A small image denoising model, trained from scratch.
Training: 25500 steps, batches of 256.
Data: trained on telescope images of galaxies (Galaxy Zoo DECaLS), 147.8 epochs.
Rows from block 8, named by matrix and row number. Rows with one number belong to one channel. Each number is 128 + 32 x the weight over its row's rms, rounded and kept within 0 to 255. All counts start at 0. Numbers have three digits each.
# convs0: first 3x3 conv (model.decb.0.0.convs.0.weight, 96x192x3x3), inputs 0-10, a 3x3 kernel for each
# convs1: second 3x3 conv (model.decb.0.0.convs.1.weight, 96x96x3x3, transposed), outputs 0-10, a 3x3 kernel for each
convs0.4:129135125142146154126119140112117084115113100135124129073041036124107100191194181115116106134136123143143137163188152103141118102140131144148150140142145127127133168174171152151148124111111155161159144145146125122128067078085082080080093090095142124118136144137116145141093086086133158144109132151
convs1.4:112110123115132110122135108101118124109095106127115102097118071120081128112048119077107094105099082082073054082120128101094123066047083118138105103094091087101094115135130133158137200200166149132134156127126143125125150106087126159136078093111140119126156159143184181178115103138129117143146148162
convs0.5:113137108123134102076081092134123091167147099143106075141156169128134147121130157127149139142165155131151145102107106118117120097089091171164133183174139174164132176164159181169163190179172173166145184177150180173148133137141104108112111114130146128118134129135144151155093094154054059145081109175
convs1.5:104109120112115125115128111149101086149115096145083094091107082112102084102077091122085102095061086118126123113126106100167113096135130117097094084109112122120085156163131115146125095121106128148159141163192140141186133128153166095109126101070121141168137132147155166149160155164155113157140156176
convs0.6:070127162038100152067108141097108141096091084055076071158150133159145129166150136152148128188186162185194176106139147072108118066141170133119116142128121150141131105095074115110093109116114130118114140129125145141137108134149106134143130150154114146153112147168115127148118136143112141150115118116
convs1.6:134104073091117101094103126100097103114117094112147116106069108145128102176175109107135118199119157181066113109103127150107120136151110157131098151119094132105082120143136140135145122128150154149114145134127153154125107112081133182120118133130139182161140176178112133162171161179139138152113117154
convs0.7:156181183127140129094102085175141143130115099156124086140095069131090066124081063075093105086107116112123122118142123114144133137161152126147147141152144151155146079106133085119145098125142098124137112136144123141147181162166153129135137126145133124140144137150157151156099111147102127162132143181
convs1.7:098110141064104152094113113120107136155129147095084132142143115141094127116098113255133129137110118102123111155103151163108162152136160039016076000035184068172218159117144146116129155109114110122118129199147128132097121153156165151102116124124074111124105153116139141099168162158150095126150123143
convs0.8:134141135087131169058140182151152136143123117112120155146114100161131089144129097128118091146141130149155153153167160123142139109143133128112108109089093100081087171134126161124125163135138155132130143115118145118118153154171154145142167157154130105083158147102164166122089090123125132121099109107
convs1.8:127137113136110123120149134071077084119124183194140203145142140140111120132066105114164094078137098093123094125104168070170145124085118091159117145162112118112101115122118121141126112105095099067115162160136129170142137133130174185152105166124173156115160156142097116132144091100179125134146183141
convs0.9:142151158114133130102125119144159137103122118119127130108121144093111140095115142130130152122126146144146163081091071131161132161172141110108123115116130123126139126130129123129135115123131100094103104100109107106114156146151148113113148116108104147132135179143118144107121156120120144108119127092
convs1.9:098118157123118132128149173155158109132165147104166091120162108081169136112153125060144176154063116119096124120154124083189150092090100103151146158121112140129134104148124098147138095160095121147095110095094093105141152130144139075066151123132126196114158151149114148132133128139144078089123100134
convs0.10:130111084141105076147118102132163148144175146148162128175163185148144169157152179140141131138143137124129126118110093127138119123130114116125123122134131111119116153135133158142144159147153134134129139144140131135134110126122124117104145132111123142105148176126116141104209217174236247190201211155
convs1.10:101102099107161139102139132100110122113107129100065100053037064111054068123096077083139148129139098145131106123131119126184134124192132114137133140150116139111091139170146120159146147132138123088095142092107129148146123108114115081119108105119193160158180106154152123179139067110128036078150109132
convs0.11:123168140079136159075133176104132106138143147125146184143154156147149151166156164104115117139147148152157146159175126142172136139186132133123116124108100118097086115115132117119139124123142125118116125112108126107099098123131091109124107123133124115128112116134131132153127094094097096108075086119
convs1.11:102141131108130121093118124184141140125109129105101112107094102107130128086127150078143160146133091116096134121110164126198192140197135159221191174191112110062049125158117116133110104086098142186164150107138138105131136131183127101145108104134170158109169098106151130148122109169099062109136110122
convs0.12:118121177087082146103091140151113104134107115117111123084085098100117139107132151105113117117124127136143147156149146122117109141134116140134121133128123122121124125127127139142146147155168136128113132123112122114111079104112110131139123141129122120120137146149139149147109094115105107131112116138
convs1.12:164118084167139132116134118065062062177136144079042004101139126155150105135124178151140131132087176067106160170154143129142116137116156139140128149078095116078135067101125090142178174198201146181122125144167066131077071123143123154183137102114143094131087131139093160130120126118162107106125107142
convs0.13:135143146148158170102122159121148143138123098134092042096101104070076080083097092129142151140154161121135147138146155143151164132130129187205197185208204153175176162148145175157153176163164192203199193206204166179183124120114106108097109113106130116091134130110123124109129160151122168158079125117
convs1.13:090088091086088090086092099095102093084084105088080089104108120090099121079091109098123130079099103101106093091134091084123072117110065114113061136103032094063024157161133162173153184179149148166143142168142167174154092095113074085105111108132145150168148158155145157144149122138157142154148149142
convs0.14:161170177143121115098081058184119103123078079091061080135122122113108127115118144118138137132154149131144138180190147133134105152143115212216193218202171202175145124131131114127119101110100185187172182175156170158141115119157116132162130151177135111133106096136117122153100074085102089106123122144
convs1.14:084099087110113097116118107172148123132121099105079058161131103125108081116083073144110115093107092109100092119101081122077080080071074000000047000021109060118184124157186128140176148167167128141113141148158162173177128116115109120093085103117061144110128204151116163118121120153138127147145152153
convs0.15:170141122167130094156143123138130114123092057136086038182156141154136151157158171126135130122136128113125116163153152149139137144131130153162156159171167149165163149149148147144142157152146163169167168178177167181181155147162148137147174154153124099121122103122124111129135141141153174164144155142
convs1.15:132082096113067096141120132073052068106101087114105070088124138124158133115116091127145153172110072154078074109127152114074178148083111115060108057005140077110143173171164157123122192133127136199172095140129169140136105106091098120059090098127131123121110103107112133146152144159174153140152125149
convs0.16:115147157065117170062105154102085094111111127111141164099084096117104092143147112091093109106099108128115113181178171160179155134163149104103129106100126099091113093082090094078086093075078109104128112102125111096114128105101116076076106076072131128096141158108133165120103114116094115104063098099
convs1.16:159168176130125143156136114112120102130190188166137163173192111149236118105148098149122119204115082154144141114131115149134149114148114112137154081093096104096094089102129117125158125097123040098077082068130157128109152140103106104087108090079129094089176123176135141213161036119151049088147145129
convs0.17:117117121120108111164136142132131141128134155123127143181174149160151135146137121122111128101085102114096114117117123131134143139152166120118138120110130135130143106095107097075090111092101095089102086071087098088098174171145166171146145147124109119104142150140146155141138152143148163162105131125
convs1.17:129159126221205199168184159163194209088118144061086138123137136114163153149167164139122118094121142098134134144148168153148165146157195097112138120083132145122154158115140202176162187167198146089139115135097133099087155163158094159117129171153088113154082100130083108122105107103110130137111125138
convs0.18:124113099158120091163123094106122159129126141135126123167129132147106118147122137142152162139152164132142159136141142128137142118126140155153157147147156147152159138123107135116101130117107139139141134136142128134142099105106071075085090097109151140121155153133147145132145178142143173124085100049
convs1.18:105110116084044093138112133100098086108121134108115116067095077110195116126145107118082124065058123118135152114050099172148102145136093146163139133120100140101107157107124185142162173157177144123124160186148136167151129121118117105086121114079177169160159118149167143127132130131143091145145105136
convs0.19:087125148099148175082134154073117131100116124106123143142166126154183145131159124116112115110109111112115111129112117124098107137130138153132121138120109129115107136142148136141148133136144150133127144127121142127122129152123144160130121129102096081109094079112121114135148163138134143126133137135
convs1.19:145148154149154163167161176126147144135167145143166152113122116156164147144161139139158147175179164147155166163142155162150139149170155161181160174214177156182142095120112086099094100113123153139141118045085102066108140145131154152138178167146110108125089113090097110093124139131114035099122078121
convs0.20:096121147109126163093116147057090114081123160124173207202189156197188155199187148138110111106077077101072069089124126086130146105147172091077081084072076100083084136123126123107104129105097083075077075066066082067063150126082173141100135119093065092100092125135094130143085093096093099108088102114
convs1.20:157183158190240197167204173159177199137152155117144166155131142155118137185138157178166148160178141138166117161184154102139111125188167125139135130163170154181173103129106090123096129153129084075078092092083098100092171172162152138147156139139111124117101109091094091103088068079088087096093087096
convs0.21:133108099163145132138122130161133100156142113101111126161149126156145134149136137110115114110117120101110116162157116123123093120137112159164164147155161143154160114118126100099112089084099158160165145151159141149158150147147150145138172165152159126168157109136188149158100098121121073072182111087
convs1.21:116117091135133118114136126136131107166106083128095046088118148099083131147104135066078133073144160112157161141136123084104143110071112095070108094104150117156166137119127148138110145143134148122135150134088073125127125082113109085060115138130131161085196255118116205129156097115159111114154153155
convs0.22:143111108190147117150120104154155157164139117166117085140130135136132142145155166058071030055066017000004000142142147143137145141131136156174150170190163152170144175181194169175191166169186193207192198218203178197186106109118099106121111117131162158191163154194177170213133101084134095076132094079
convs1.22:122121106136139120116108097089079094117098130111098121111089107111095119128116138078085109079098095090089072100114118082113102123130118087114117096111102098090094137153129107121109110102095154172165148163151160162146106095099095097104105126129130129144130134151154163184137132160152149187137161168
convs0.23:157112118192126121168125120172154126175137111176117078158135143141113133158129147155155161139134138123117119089108107116132130145152137152153157158154155160151149153149147148147145139142141166164163165162160155151149132113090124102083118091072125121115122116116115107108118135106103131097085107085
convs1.23:106067086085024056122075102223204200131107110081065061122127110089123096098116106097115088077098106093074085147091129117055127130102134115094130160137141154095109186133159197148166196149175139148142141145142157185163060105089058118084071115084146139101146157128135142128161173192133136164140129151
convs0.24:106103135087095152144147191145148075091161176062149187117126120114117124119115130099103089102104090098093087133127131171182169198210211122117126125121128129130137109109107104108110093104108115111115115113117115118122117109093108072065136098089155175160158163141136130121139143147144144154140135137
convs1.24:155143135112101103103108111171163153133117152100119146127068123105123120121171153119143159144111096188090077154087077135128113138175145113144117156203154143114091099121100156168145121068081115117103148139113118082082138146120094130119136112133111147135159079132137061123126107128091072109089076113
convs0.25:128109114136111110136139159129118143143110130153118132123137154137148157135146140095105110086093095096103106153141150156141156144127152136141137133133126130129120139137142139131137141134135149148143140137135135135131100115110113144140119152155135114094141136120110111110115070078055012033088050075
convs1.25:112086097074065079104105131121106119117101121110095153097062126076046072136089116154139147141075104166110138138136151121115148135125150142135131124110115139116118136177118130190171139136120131132116125185129126175149130131125143162240085113127109120093112163131095124120149119132098072090132098133
convs0.26:125144161153176190141150151192171175167167200137154197098100115106101119139126142118130138145164169161182184123143130107144136174212196113122129133146148152162159109111132125130149126132147103106118120125133133137140113098085146123106164140133137132120153138121141119104145141145129144151138159180
convs1.26:082108094100104073097060074105110099095118107073091108084081090095107112087109099048110134073123119112112101112081054079065067091125098101119132139191189173234234138153161144168166135183180136124133124090107149152107078094132086121153138139138126138126149144129111114102143152176157144159162150135
convs0.27:122132123129149139100124111100105123120089092143110111143155155169183166161178165116123127113116115112111105158149141147135123154134121123124123124123118129123116127129139132132138145143147116111117115107109122113113117122112121136131111132128083073091085076092089080100056054067037030042069055069
convs1.27:143124144104093117131114145152113111161141152165144151091101101117152147116121152121117146116108102147146123140137133188162129209228161160161135171166122132127098111130109090102101096095090139134109144095109143130139131080092093060094133114113105133123155147128111109094097096085111066083125096094
convs0.28:163122097102116133127152143195161136170138118136120139135118101102087088114106092142153148124135136125132132101093138091087124099077109108115110113117110125128119145154153135135135143138134129135131127129124140140134095117132115132136110126113093114138133143139151138125097141156125164137122129082
convs1.28:139176148152135144136109142044120111082136158175146201187118111105140093128140124136211123153155044092122163141148125130149161097103116128145136117137103156124102138151112129158080152096115146228176110053083147210186129112130095107118084085065144133073124057109110121119117072106135056091106143164
convs0.29:089104128131176203141192218119102087114150175105161206151155153139128116139105081119123126136144138135141126139150130126163153165218202101107118116126136137149156110106124124127146131140153106104120117117130134136144185156133191143110197147115135151149150150142154139140164151123128130103097094095
convs1.29:110126122125139116122109111127104117131108116116079118130102131105112144129153167109118128101117139122120130132107110123122102134156134083132152127230201179239155168134155152174125131140090169147167215115144145094106092067106104058125117145193130165129159167132089082126140146154113119144126133105
convs0.30:166108091108053082110101139147136149109105108095077058168160150133124123115108106160142133149133115154137116081116123107121121106117119162139115154130110156142133122128123117116103107102091156137117160139120163149137137137192103121195116123170117157185122167199115154188118106087143124088142134116
convs1.30:160134097123138103136134099138119145111080129136110110119100104188149062156116070099119103155075189118134111080079131134037083149157128187129129107032120074074115138139117084105125134122118105150127087198175147170109126137054138171120104097100140155152064135147120165112169138149129103120137095140
convs0.31:123161119151188138160200139108133113118172122082137093137123140136131126145138107119147150130158162113142155142149112116131110088103113157159155140138140123121130163149128162153127150143118148152153136137141120121131079085113088103126109144164210140139176125135176152155121106116133128151118129165
convs1.31:106057088065052120085117102067045061110144104156157167078156094095118082116071076127142137105151150135159118129110095195119080169113112194092136119025171132142160104104117112116133147162109123090110067139134124134147137163140137158135082050068176099101137157135159177128143124143159139146161171165
convs0.32:111112136119104118114107109116109097133118107130117104137141138114110117106099109122114113121114119126119126102121116119137128138148130136132136136131135126120119120135144123133138130137134129129133130129134128126126153142113141135117130121116122132110111136110099117104176172145190203183137153166
convs1.32:133141139057082054144146143108098126131140153087098121127116131144144186109116086209182162099158155104119091149130151157098116134144144144186165186164141118105095147172154203165136144091119225207175136143117126121125151121098123159230126122139113107116078074106115110127169111150118112107177115156
convs0.33:108185176079144140075108097051044051053063056133118093100121133142163154170191163079103095096122122099123131198207190146139140131114122137143149124122128114105113108106117114116124125130138130128134121113119117105111088120155082136164102163181150144165136114128112078087135128137130132131121118102
convs1.33:160154180155143173137135133133183127124167122138144116159219143153198139132158121208187159144147151167159135108172152110171135156170185137100104116071096093090097094091124098085122115106115095079114083094125137149153161165117160184131132123078076068092091108115093100118067025108088073105130130140
convs0.34:108111113133128108140148127173155148160128103142105067107094086097080072107100095114112114110112116127134139136122111149132107165134097138134137130125132140138147112113115114109111120112110128127128123118123129126133138123144129124138112098100139149155152153161158140135156189185137169172136140146
convs1.34:140162099128096106111099091104153130136117104123094097137136138116134140098100138131143164082117117122118095112117132099128145120126119101113125116129134135147128168149154193177145197148195141077126095143108084132144121130108126151111122139081096095124147127126180181112141122112146197125128136134
convs0.35:120119101168166140148146144123139113131100053129075070097111131115120127104108096126122128121112116125116118160162177149134125148122110134126133133128133137131134113110116105105109105103111131122129127121126131124129125130133152162159129153148091098119096121136092122138096095092141144137131135111
convs1.35:186161181153120142144103138091091083117180147130165157141140110155181147165177111147142196137099103169113112145168140141142115146144130194179149182116129095053113091123135072080110099073097114100052127079124170156132158134144194163178156125114087142177108096139136101120073105112044040102122124116
convs0.36:141134114176124094134093088109142150154167139125127089155133129140122118136121120169169155168166155139134128113142147141158167120140146211209189215219202211215204157153149155150146151145145202209200209220214206215212077102109059079087076097111079072076086079085082074075142134129133111093144133113
convs1.36:116115110120118118112109115063070072083089109101118127120098118094093098095088101067089104080129135097122108095076107114100108101129115115138113121104080088048078155143170142124154162159164139133142172178149151181141104109105094090076121112072136156148176190163173169157148154163178153173180172146
convs0.37:153124114186125066197142093214162157182103093160092076138118142088046092114086124082079094068071088086083098134130135139131123169133113102103125100097127128127146117098107109078093137108106103100114101096118123120136154113108169127113149108110147157150149173165113144146159161129158173148157167158
convs1.37:119126110129145130120157138120137100141074087118078115138162140150165172157135152116115121118065068114083125125166137125096154154134141112086130095099151155162110114130146108187126096119128184169153134202130113105138135083097118129091078126113144070110076047104111101117096146124137213095109125123
convs0.38:140114133158144126149138103099136157109125145116119126143129119109091071116112088231217231207196211206200214115115115129122129123117129191181189154136147146128138102106102100099097091088092130123129114102106111099105101117127105127138131168187071073038111105074104097079120116088091108124079099122
convs1.38:098112147103106133091132139106128117101142131151160167173166147150157147153147141126159146140162147163177114166158124146208145121112099162159134156127122166173177139076115123051086135104145101092098112110086108108099153113144170115121158160140128151149125107111148137095153142119146092088158162138
convs0.39:094133154107146148111126144137113127127115144124147165122120120163162155146159167072062056084087088078086091179187151147159132126141107092080081088081088076074084113110132114113141131129156117110119114112128112113131073082057102106082083099090132136127130113110144124129072092112094080092123103108
convs1.39:137166168132193186114175184150154153144166157077089114111134109129122165111110153130129132112094106085120096147131148162210131141124168128083149108125165139112128119077108101101083105108137067043039143093009084105104117202151161127155132155123105104131087101060116077078143131108160133123137144108
convs0.40:098099074095084059118089085104071045140120094132114092140103085148111097136099095116124130126136140125133133131137098154140096138134103161151134149137118142132117083117124081118127094122126137137127131131122133131120068101117036085118064105132135131127127112112130110104136115137104076099125086101
convs1.40:123102116114120112083091095076099127133099121172180122135134130142108144144166141111086080197187151135134159163146123125075166129130138114108096129139135133157157143143174097107147114103142147084135116123135159150110161143115192192130128134133137109080109182078109165148108135138088147142103096101
convs0.41:153155175143143156141129141093123123130159143129143119144146160102106123092106121145153187141149178157165191121121069143141099146119080120152184119152179121150175170169177173172178175171176134160189136163190137163188185138114187127086207157113137129110117109087091084070073109101144164133182187173
convs1.41:121101114088083117106115133179159158120119129108064083099090094125104115084066096060138159108139101126111098076115106084150093109060086144168160131139142105105106136167222117143207177171189151156115163166135167119117134118154133102118102130104183159169178133166129134169152128156159146156177191170
convs0.42:137127088155143077132126068143150177158142176120089108167158159138120139141118147076093099095103103082093090096096079146146125178189163104097097117108109121118114157147151145128138128115122120112111127113115125117116123136118126134121109101102196170177147112135141107136140135105136103094119080088
convs1.42:117087110103080118150153162176182175165130132162172130134145153168205200116136155106082157103179188140126132192112128145057119126131149140159200155226225119195143132123125102120110097117139139087132138135112066055097150134143130130107154163152155169148124179106107102117110104101110169118152138123
convs0.43:148137145154145131170143119129125104147111078165116109104124119087103097083098097081091112092094112100092108137134090141135107120090079079090104088094111094095108133128139119110125105098114103104119101097115104099115212156134149099068140104073112129147103130157107126149106102129117120146113106115
convs1.43:176160128147107107104140138255255255104122129123091121121168172136194197094131138128192168071129120124187158117150130112226197136139164139138144135130150139134170151147129160160106142101110107072096136129133139164140123135150131129153107128136094125103103123119104093113152141097135102090123122117
convs0.44:164100092164123111160144171148157130129123108164135086140113132133098119145117132144129151151133160190170198127140112098125099115145116158146158166158176178171189157147149158142154147132148155147159161153170165157175125119129116100111118108127117136117111130102097109078151132112145150154140156165
convs1.44:106104094084107073092102088105086081133093131160137167175140155138090139121111113132085149077075103124088135104192098085090115145106086033074105115229130103115073145130165163177157180171206157153116100081124128153150146119124122110111135159089145115150146133140124091143155141128111123128157162154
convs0.45:108163148129163154115124114171154100127122073102098053118114131127120130126122129174176168141144142114112115118142113133166138169192167138132131139136138145143145175168162172171169167167169143142145153153159160163167144131120125118114111112120101079097099071076143129117112117145121106124141122128
convs1.45:079088079089112116121141139130098108136117120153142124137138149111082117093053076180146087057102131055087120158138099132136114114064087090054077083031066180201153154126162158115145147115142114114112170169127163148164069113125099114100126132150172091122195163156141141169138121149133120154140130146
convs0.46:097132154057096152097109137126075105073083147108130189056086083067101103061094091077096081082095073093098073134128158119117140108091117073078071071070063073074066088084087076068073094084080100093083093081071098089078147101108147107121115079092109080061116092065116104089098133131073106119073087105
convs1.46:173187154184172184184197171183153143135122110163140162124155107160213151100150123130140140149127156149159153128106165119196129134146154107135143126130135140152121132126130147175148096099116103120153076103164100088140128161122153139146134144145107109121096065143087104148110114089083084100099093084
convs0.47:131124146152128130139118123177103114151090111139108109127146157118147165097119141145134136154136136151136130161148109149121094173143114144132125136119110138119107150147143156152150150148146136134129136128120136124112129114102149143127123110106103109153068077150095105172140117132076074131076081146
convs1.47:101108103134122091095129112173222147165161116093085033181170177155134201135126154168131139086127193152119143140084077112069080107143143116076127062107152129146174084108109082168112080084098111033097095147136079106121156148179123145149123140138062146108116176117088125101114175152091182137151108113
convs0.48:131117064152157111135138108127129115133141127141160143136137131130135134132153160121112122113095104110095102118124100149142106117119086130125140126116133138133145152137138144118119136118121116106118111096111118111123130125132131120132140137152141129116138120110148137126104137150142130150107126154
convs1.48:146124160118088147139129141111085137173142113165136058117164117171232153135132125092127163073128110076139116175150134118137133098120127105145130109163168122146127121137149099109125089116120135120153124144173117121147109090099163112084128122123099095153144091117173136128143141175140123139126110106
convs0.49:124134164135147152134135144142150145112108092137119089172168149124119095117092069152153146135134127106098092096154144110163153138181175174171170155150152131124134098086094122115121139137143157151161151146155139134146157124122089068071097088092173178163173161131139107089169163143132131102133133098
convs1.49:111096115119120123109123124076058060122099103153126127146140113123138111127141098153132120149115141128113125089151102112150097109098112133106095091080097097134121138094161163132187184138146145148126137129090149144130065075073124102107110147143149147139157167136120112142176131153168123143177164168
convs0.50:095104084117142106128168176161165173137144151126155170100118120110119128113110117125114114111104106086082082159179172142162157150174155126117113135128126141138133163154156157153161151156168146139140146141146147145149120139130127136128104106118152147137145123128138108120129138147104098114109110126
convs1.50:130151157106132128115116134095056073109097093164143164135102109120127119126167137069068143167098117149099127089075122121055114134135122102093124155255212108159123123095113136154131118168134116152110158091115158156149127148070068066092117125126106141160134190148110122105187160163154128145117126155
convs0.51:116123102143137104100085067146129109128099104144106115126123076146152107134135106138128131132122127134127133154163183135143160133140154100097112096091108106105119155149151147141146149145149115111124112105120122119132058102119071120142096141175093091098100097100108097098121098124107106120125131141
convs1.51:134140124140129113109105109053043127114139191193219255152151174143120153172146169125103138116185155120172164196183164147132128132117128080088125106160182138193221108104082138119084120124119107084116122084103112146130105085067150113078154168120087138168134190178137166130112102075140104123111124143
convs0.52:156112083187126102162162131179179124157137123158103076125103121128094102153114099137133133145138130139140126092089102101108111114125114084093110087094104082086092154150157153149151154154150118127143120125136118122125114110097142120102114107081105129106089121110073085092112138119153163130166137109
convs1.52:134131138149151108125170114075073131097124140097143183117100128105116109097102107091091108192034100158086106130057177126074062137146143144177158214199102178101060147104099103101123046050109107113070120083114186122150093125098093110118142145144091122090137081128111117142131184138125098153133098164
convs0.53:136164188129158189127150188090114123099130131134159139064092091057079082038055053076080088079078078101096089120096048122114066123123082064059054063056050074066057107117148101109141119127153081078081076071075087085084129130108135133110138149133097096100104099097100093082107105103099094107125123142
convs1.53:134147129146153154136158156131237252066129144089111098169166145116102106145141149148113127148123159154152159133137112128177140103146131087087104101104131156179164146131153096108111083088130117101120110132083119093073125114148138165173116125146139130129119107105139123111128127120093133098103110108
convs0.54:144155166076107159087101146113105089085124119060127149105123137116136143120129131086095103093096091109102090142129098119130105102116114123119125121113114135125126091094095102109107118123117104106108114113108126123116129111107109095088079074056155147132173174155162180185121105096104100094099091095
convs1.54:142191156128146180097155130150164136108142163131121116110062114165103111142179158175188139156105099105131132148150124163212170136166119141145118151146106145152137132130156118117130104079118073104089113106098156141097150136102169136122125116115130130138107132146142148187112094126123122154128180152
convs0.55:094087093121100086131115095184150133151112104123095102100130162088115150082108138119121122118115114133129129149152185101105131104103110103102109110108116120121127133122119147132129169152146119114115130124125140137137084060053125102105139104109092098120100093099104101103077093147042047125081087151
convs1.55:130128125146116128182176182156092083173143139078065076149113130144089122187129148102090108121102096137171134118118144121181156089153128110141124102166126119159169116073078107103113149142157108157143101147129101127133124110092115098159122144146145178145154153167106134116108123125110127128090107107
convs0.56:137170169130186208109156168188120110170099141147105186082128178090121170091117167111125134127150168129156179161166132103125131110130139115132149108124140107120134110107115110108119117119131118122128115119124120122123081112100118139119133148127129137130144153134136147139151144156150149159141130165
convs1.56:100118148076080105105122150105127112096138156096126183088100128105135177128136175087119126072071068147169149076119082126215169151163112113161166147181156108132138070123139082121139091132153126121101149084063140129101085128147128139157140132123099114150138099122179156143157126115175106086130136120
convs0.57:101101096091082088082086099117126108118169150124170150107123125098125137078123132099105098094102100078088094099118161126131148114117125149136126128110102120101093156146143151141137150144141162146139147128122142124119120135139098108123081102124112110112111118124110124124119142142148171169141177160
convs1.57:152166116152146132140127079097082075132150106192181177147127105161179085109111099119092111093071130124112130113093080146091063124150106173115089146082100090055078149105137137110155157152154117120092118138168132175142116155095123145150113107166164145159092087126154126174117148111160169167116192131
convs0.58:154117105139111109190162144142170147094136141082121128111116120093105115111118122081079096076071080066063068109110110146164139121136113069077103076082104087091107158153143160154140162158141110109121117114121125121123106097102111077082113089088111122077158182113136164113156163109197222156136167138
convs1.58:107093074078104100081072087098094066089098104098101131104126099145143105115180125110119125130111083135149100134163142138137147169126109170152134140137106097088044127142137125140159120103117154176166125127156179124144124163169102097137101078106149110144164105135187124153146133147151150147151153178
convs0.59:129115136122089119135116118170152137134118113130117109130151161136169179133168173084101095083099092075084074165137151159135143157114112072077084077081089087089092151138136145124119158135122097098103095094101105103105129119126134130142126135146129127130115121121119123129067059056081071064057053061
convs1.59:172189182180217202141166155128108101152127111179185174139146146138181136146177161117109139095058106130106114105106115116151122151179158196179144199143098166063056126135113134145111085066059121140123103117102098090126158174179126113174134102117129125134108002093128077141116103115127137111121104073
convs0.60:183126096157127100132114098135145162136128141119111122108139144116148150131151145113095086113092083128107101097118153098111147113129164136127132126115120133121126092091093092090087098092090125119123120114115128119121079128132094149160090138149159160173161163170181182188104116115082121120071114126
convs1.60:139128147141149154160137153127101130154168156174184179170171183153089126144178158149139165129191159128141130169195189105049133129105129131124116140162165146153176119094093137062096137111098135151120158139122119123132138079091154127109131158139124115112111137121110111109145054092117014090133125148
convs0.61:137111089140118087146136109120140137165163122166139090126127135118117122116107109227211230201180197194167179102134111131156122104116079209226213226241229217226218167169159171178170167175170200212204213227217204211205122128133098109113109114116026048014044070047028050032132157155106135138096114111
convs1.61:114111113102098110111117120083079080100114117115123122116102095108090086120104088088095091091076082104094093072081099089108118079080100132109114106075100104089094156151155151155167147151164164184163163184165134136143094120111110099078093073064185157168149128160155159183159164151177178161144160151
convs0.62:132126126120108107131117115176142121160124101150121098101103081105114099104117107122117134117107123125117129141140134143143133148141135118118132107105119105100112127125125129126124130123122131132139125124131124121127123127120125126119138140132114100099113098091114107097118122112144135099174162116
convs1.62:174148152133145126145140136116050114176096172100033117102036087110011078148161164119134146082134129106122147171163182162114173206185189141110098122122101114123097161114155162101166178139166146145133159126123167167158144150132146157144155143155116101105130134127137134141172132156144085132168123164
convs0.63:127137109092127150105125152082082092097125164091134188132130112131128114142139113066078090077091102102113115108131126096147147093164166111103116098090099101094102068064085066058072086074084099089100093083088104095098113094118104090132112109140149138135155151139142135132133108129117086123144111146
convs1.63:117119114115113134133121124098078083136180152165212202129137126108135110100116106160152125186102112141121109129124128130189160063142101046074101071108179101194216158118114172111119149114105092111095075094135109132138099166143146157145118117119091090116123063163137165163120114135128073132126112144
convs0.64:089141158022085122073109115142087014104055022095089112123129125134142132149149138140140118155149128156146131161184146127144117097108096145143138140129124129120122101105100110113101117122110111114117110110114108112120124115127119121137130146164095100124108123141133153163134127098144158116127133118
convs1.64:109100140093089153149164152119128118107145122117140130150142078164163100111130116199105087161102101143126117150142112203185083099108091143104113063000073051062116135115134138095128137117135122114076090142123145145121096131139107145122123115100100080141070096139157156096095113172143114149187114166
convs0.65:126125117136120113143131129139120118130104106130106100172172162176176174187188184096106105089097094085086081154136133142136137149139141107116116108114113102107102133140143131134135125127126114121120113117115108111105109115125121117127133128137128138122119142134091114116212234212229242211203209174
convs1.65:156120146152080106155105118176180150172155140164143124136144113149243171112149103120172189156157179161154176148120125145124112122157124138150140161148117152113136115124127140157111125101125109113103094114116102107115141122156115119164159165141126137128120066118127098148099110150091122147144126147
convs0.66:084108147069109139120151162089105123113130140115155155140148118128135109123125110129144130145147128132127110113136139141149138102118108167157146163149140158150144159157148157153148159154157180169155183166150182165151111136120125146125152163150141123113164148134176166148107170169146201187139179154
convs1.66:097097104094098114099108113143117136127088117087070083098087088112117094127162142077097100155084121161133182131100112129145140126081105206200126145071012060000001162197171141187206157161163144149136106136135137172154076104068081112070064093046165167136135157183120177157120111124155115138151101113
convs0.67:139145123163118094173126072097149129116137103149133126124148152136150144144161149140141143137132132143130124131108104125105103122083087100100114103099114114109121143139148134129139140136142117114125113107119121114125137121100153146143104114135161143136145149144143157176178156142159170167126136153
convs1.67:151127123155077123145156119184143171129156149090088076131137173096210146132118165163119150125134188116170139163060184209182136108149129171163116142064119137144152143109076120113092065079095145194199110091181124120123094105152121114136097105131179082109110082165105139154118111102133131137111133135
convs0.68:112068142095081190116133185128160170101129129078092083128137162067101129041084108170170172167173177143160170093104124104128152102137171133112116118102114116111131137119108136126122133136143134111116124108117125123142140132149158144144186165141093136173101147170097113117137117120117111111134109106
convs1.68:135156137144110114150117131103121133122149136178191159142140158122167125129167138038107093140142076170127083134161132109117135085069114127140137140146142132137184116151164091113160109128153170141113079037120100143169121127142124147145150172107107095110149097087039089066165107126122086131087133164
convs0.69:110078116169122093167138115149113117165143125153152149121114099120097092146111113119123119121124119115117111091069040123105070132121080119136129113133129114134130143163177127144166124135152134151153120141147120140145196160128180128092205158141142122118138115112139122122128111137136109137111082135
convs1.69:136114120097125119107105124134127123142106103116099126117088107163108109131111113127063054157084061117111117090085119068075154136125134074150222029182209033096076159150132143160100139158130131129144188196087136159146104084104108102116087104106153173083142175092136120117169160164151126106152141128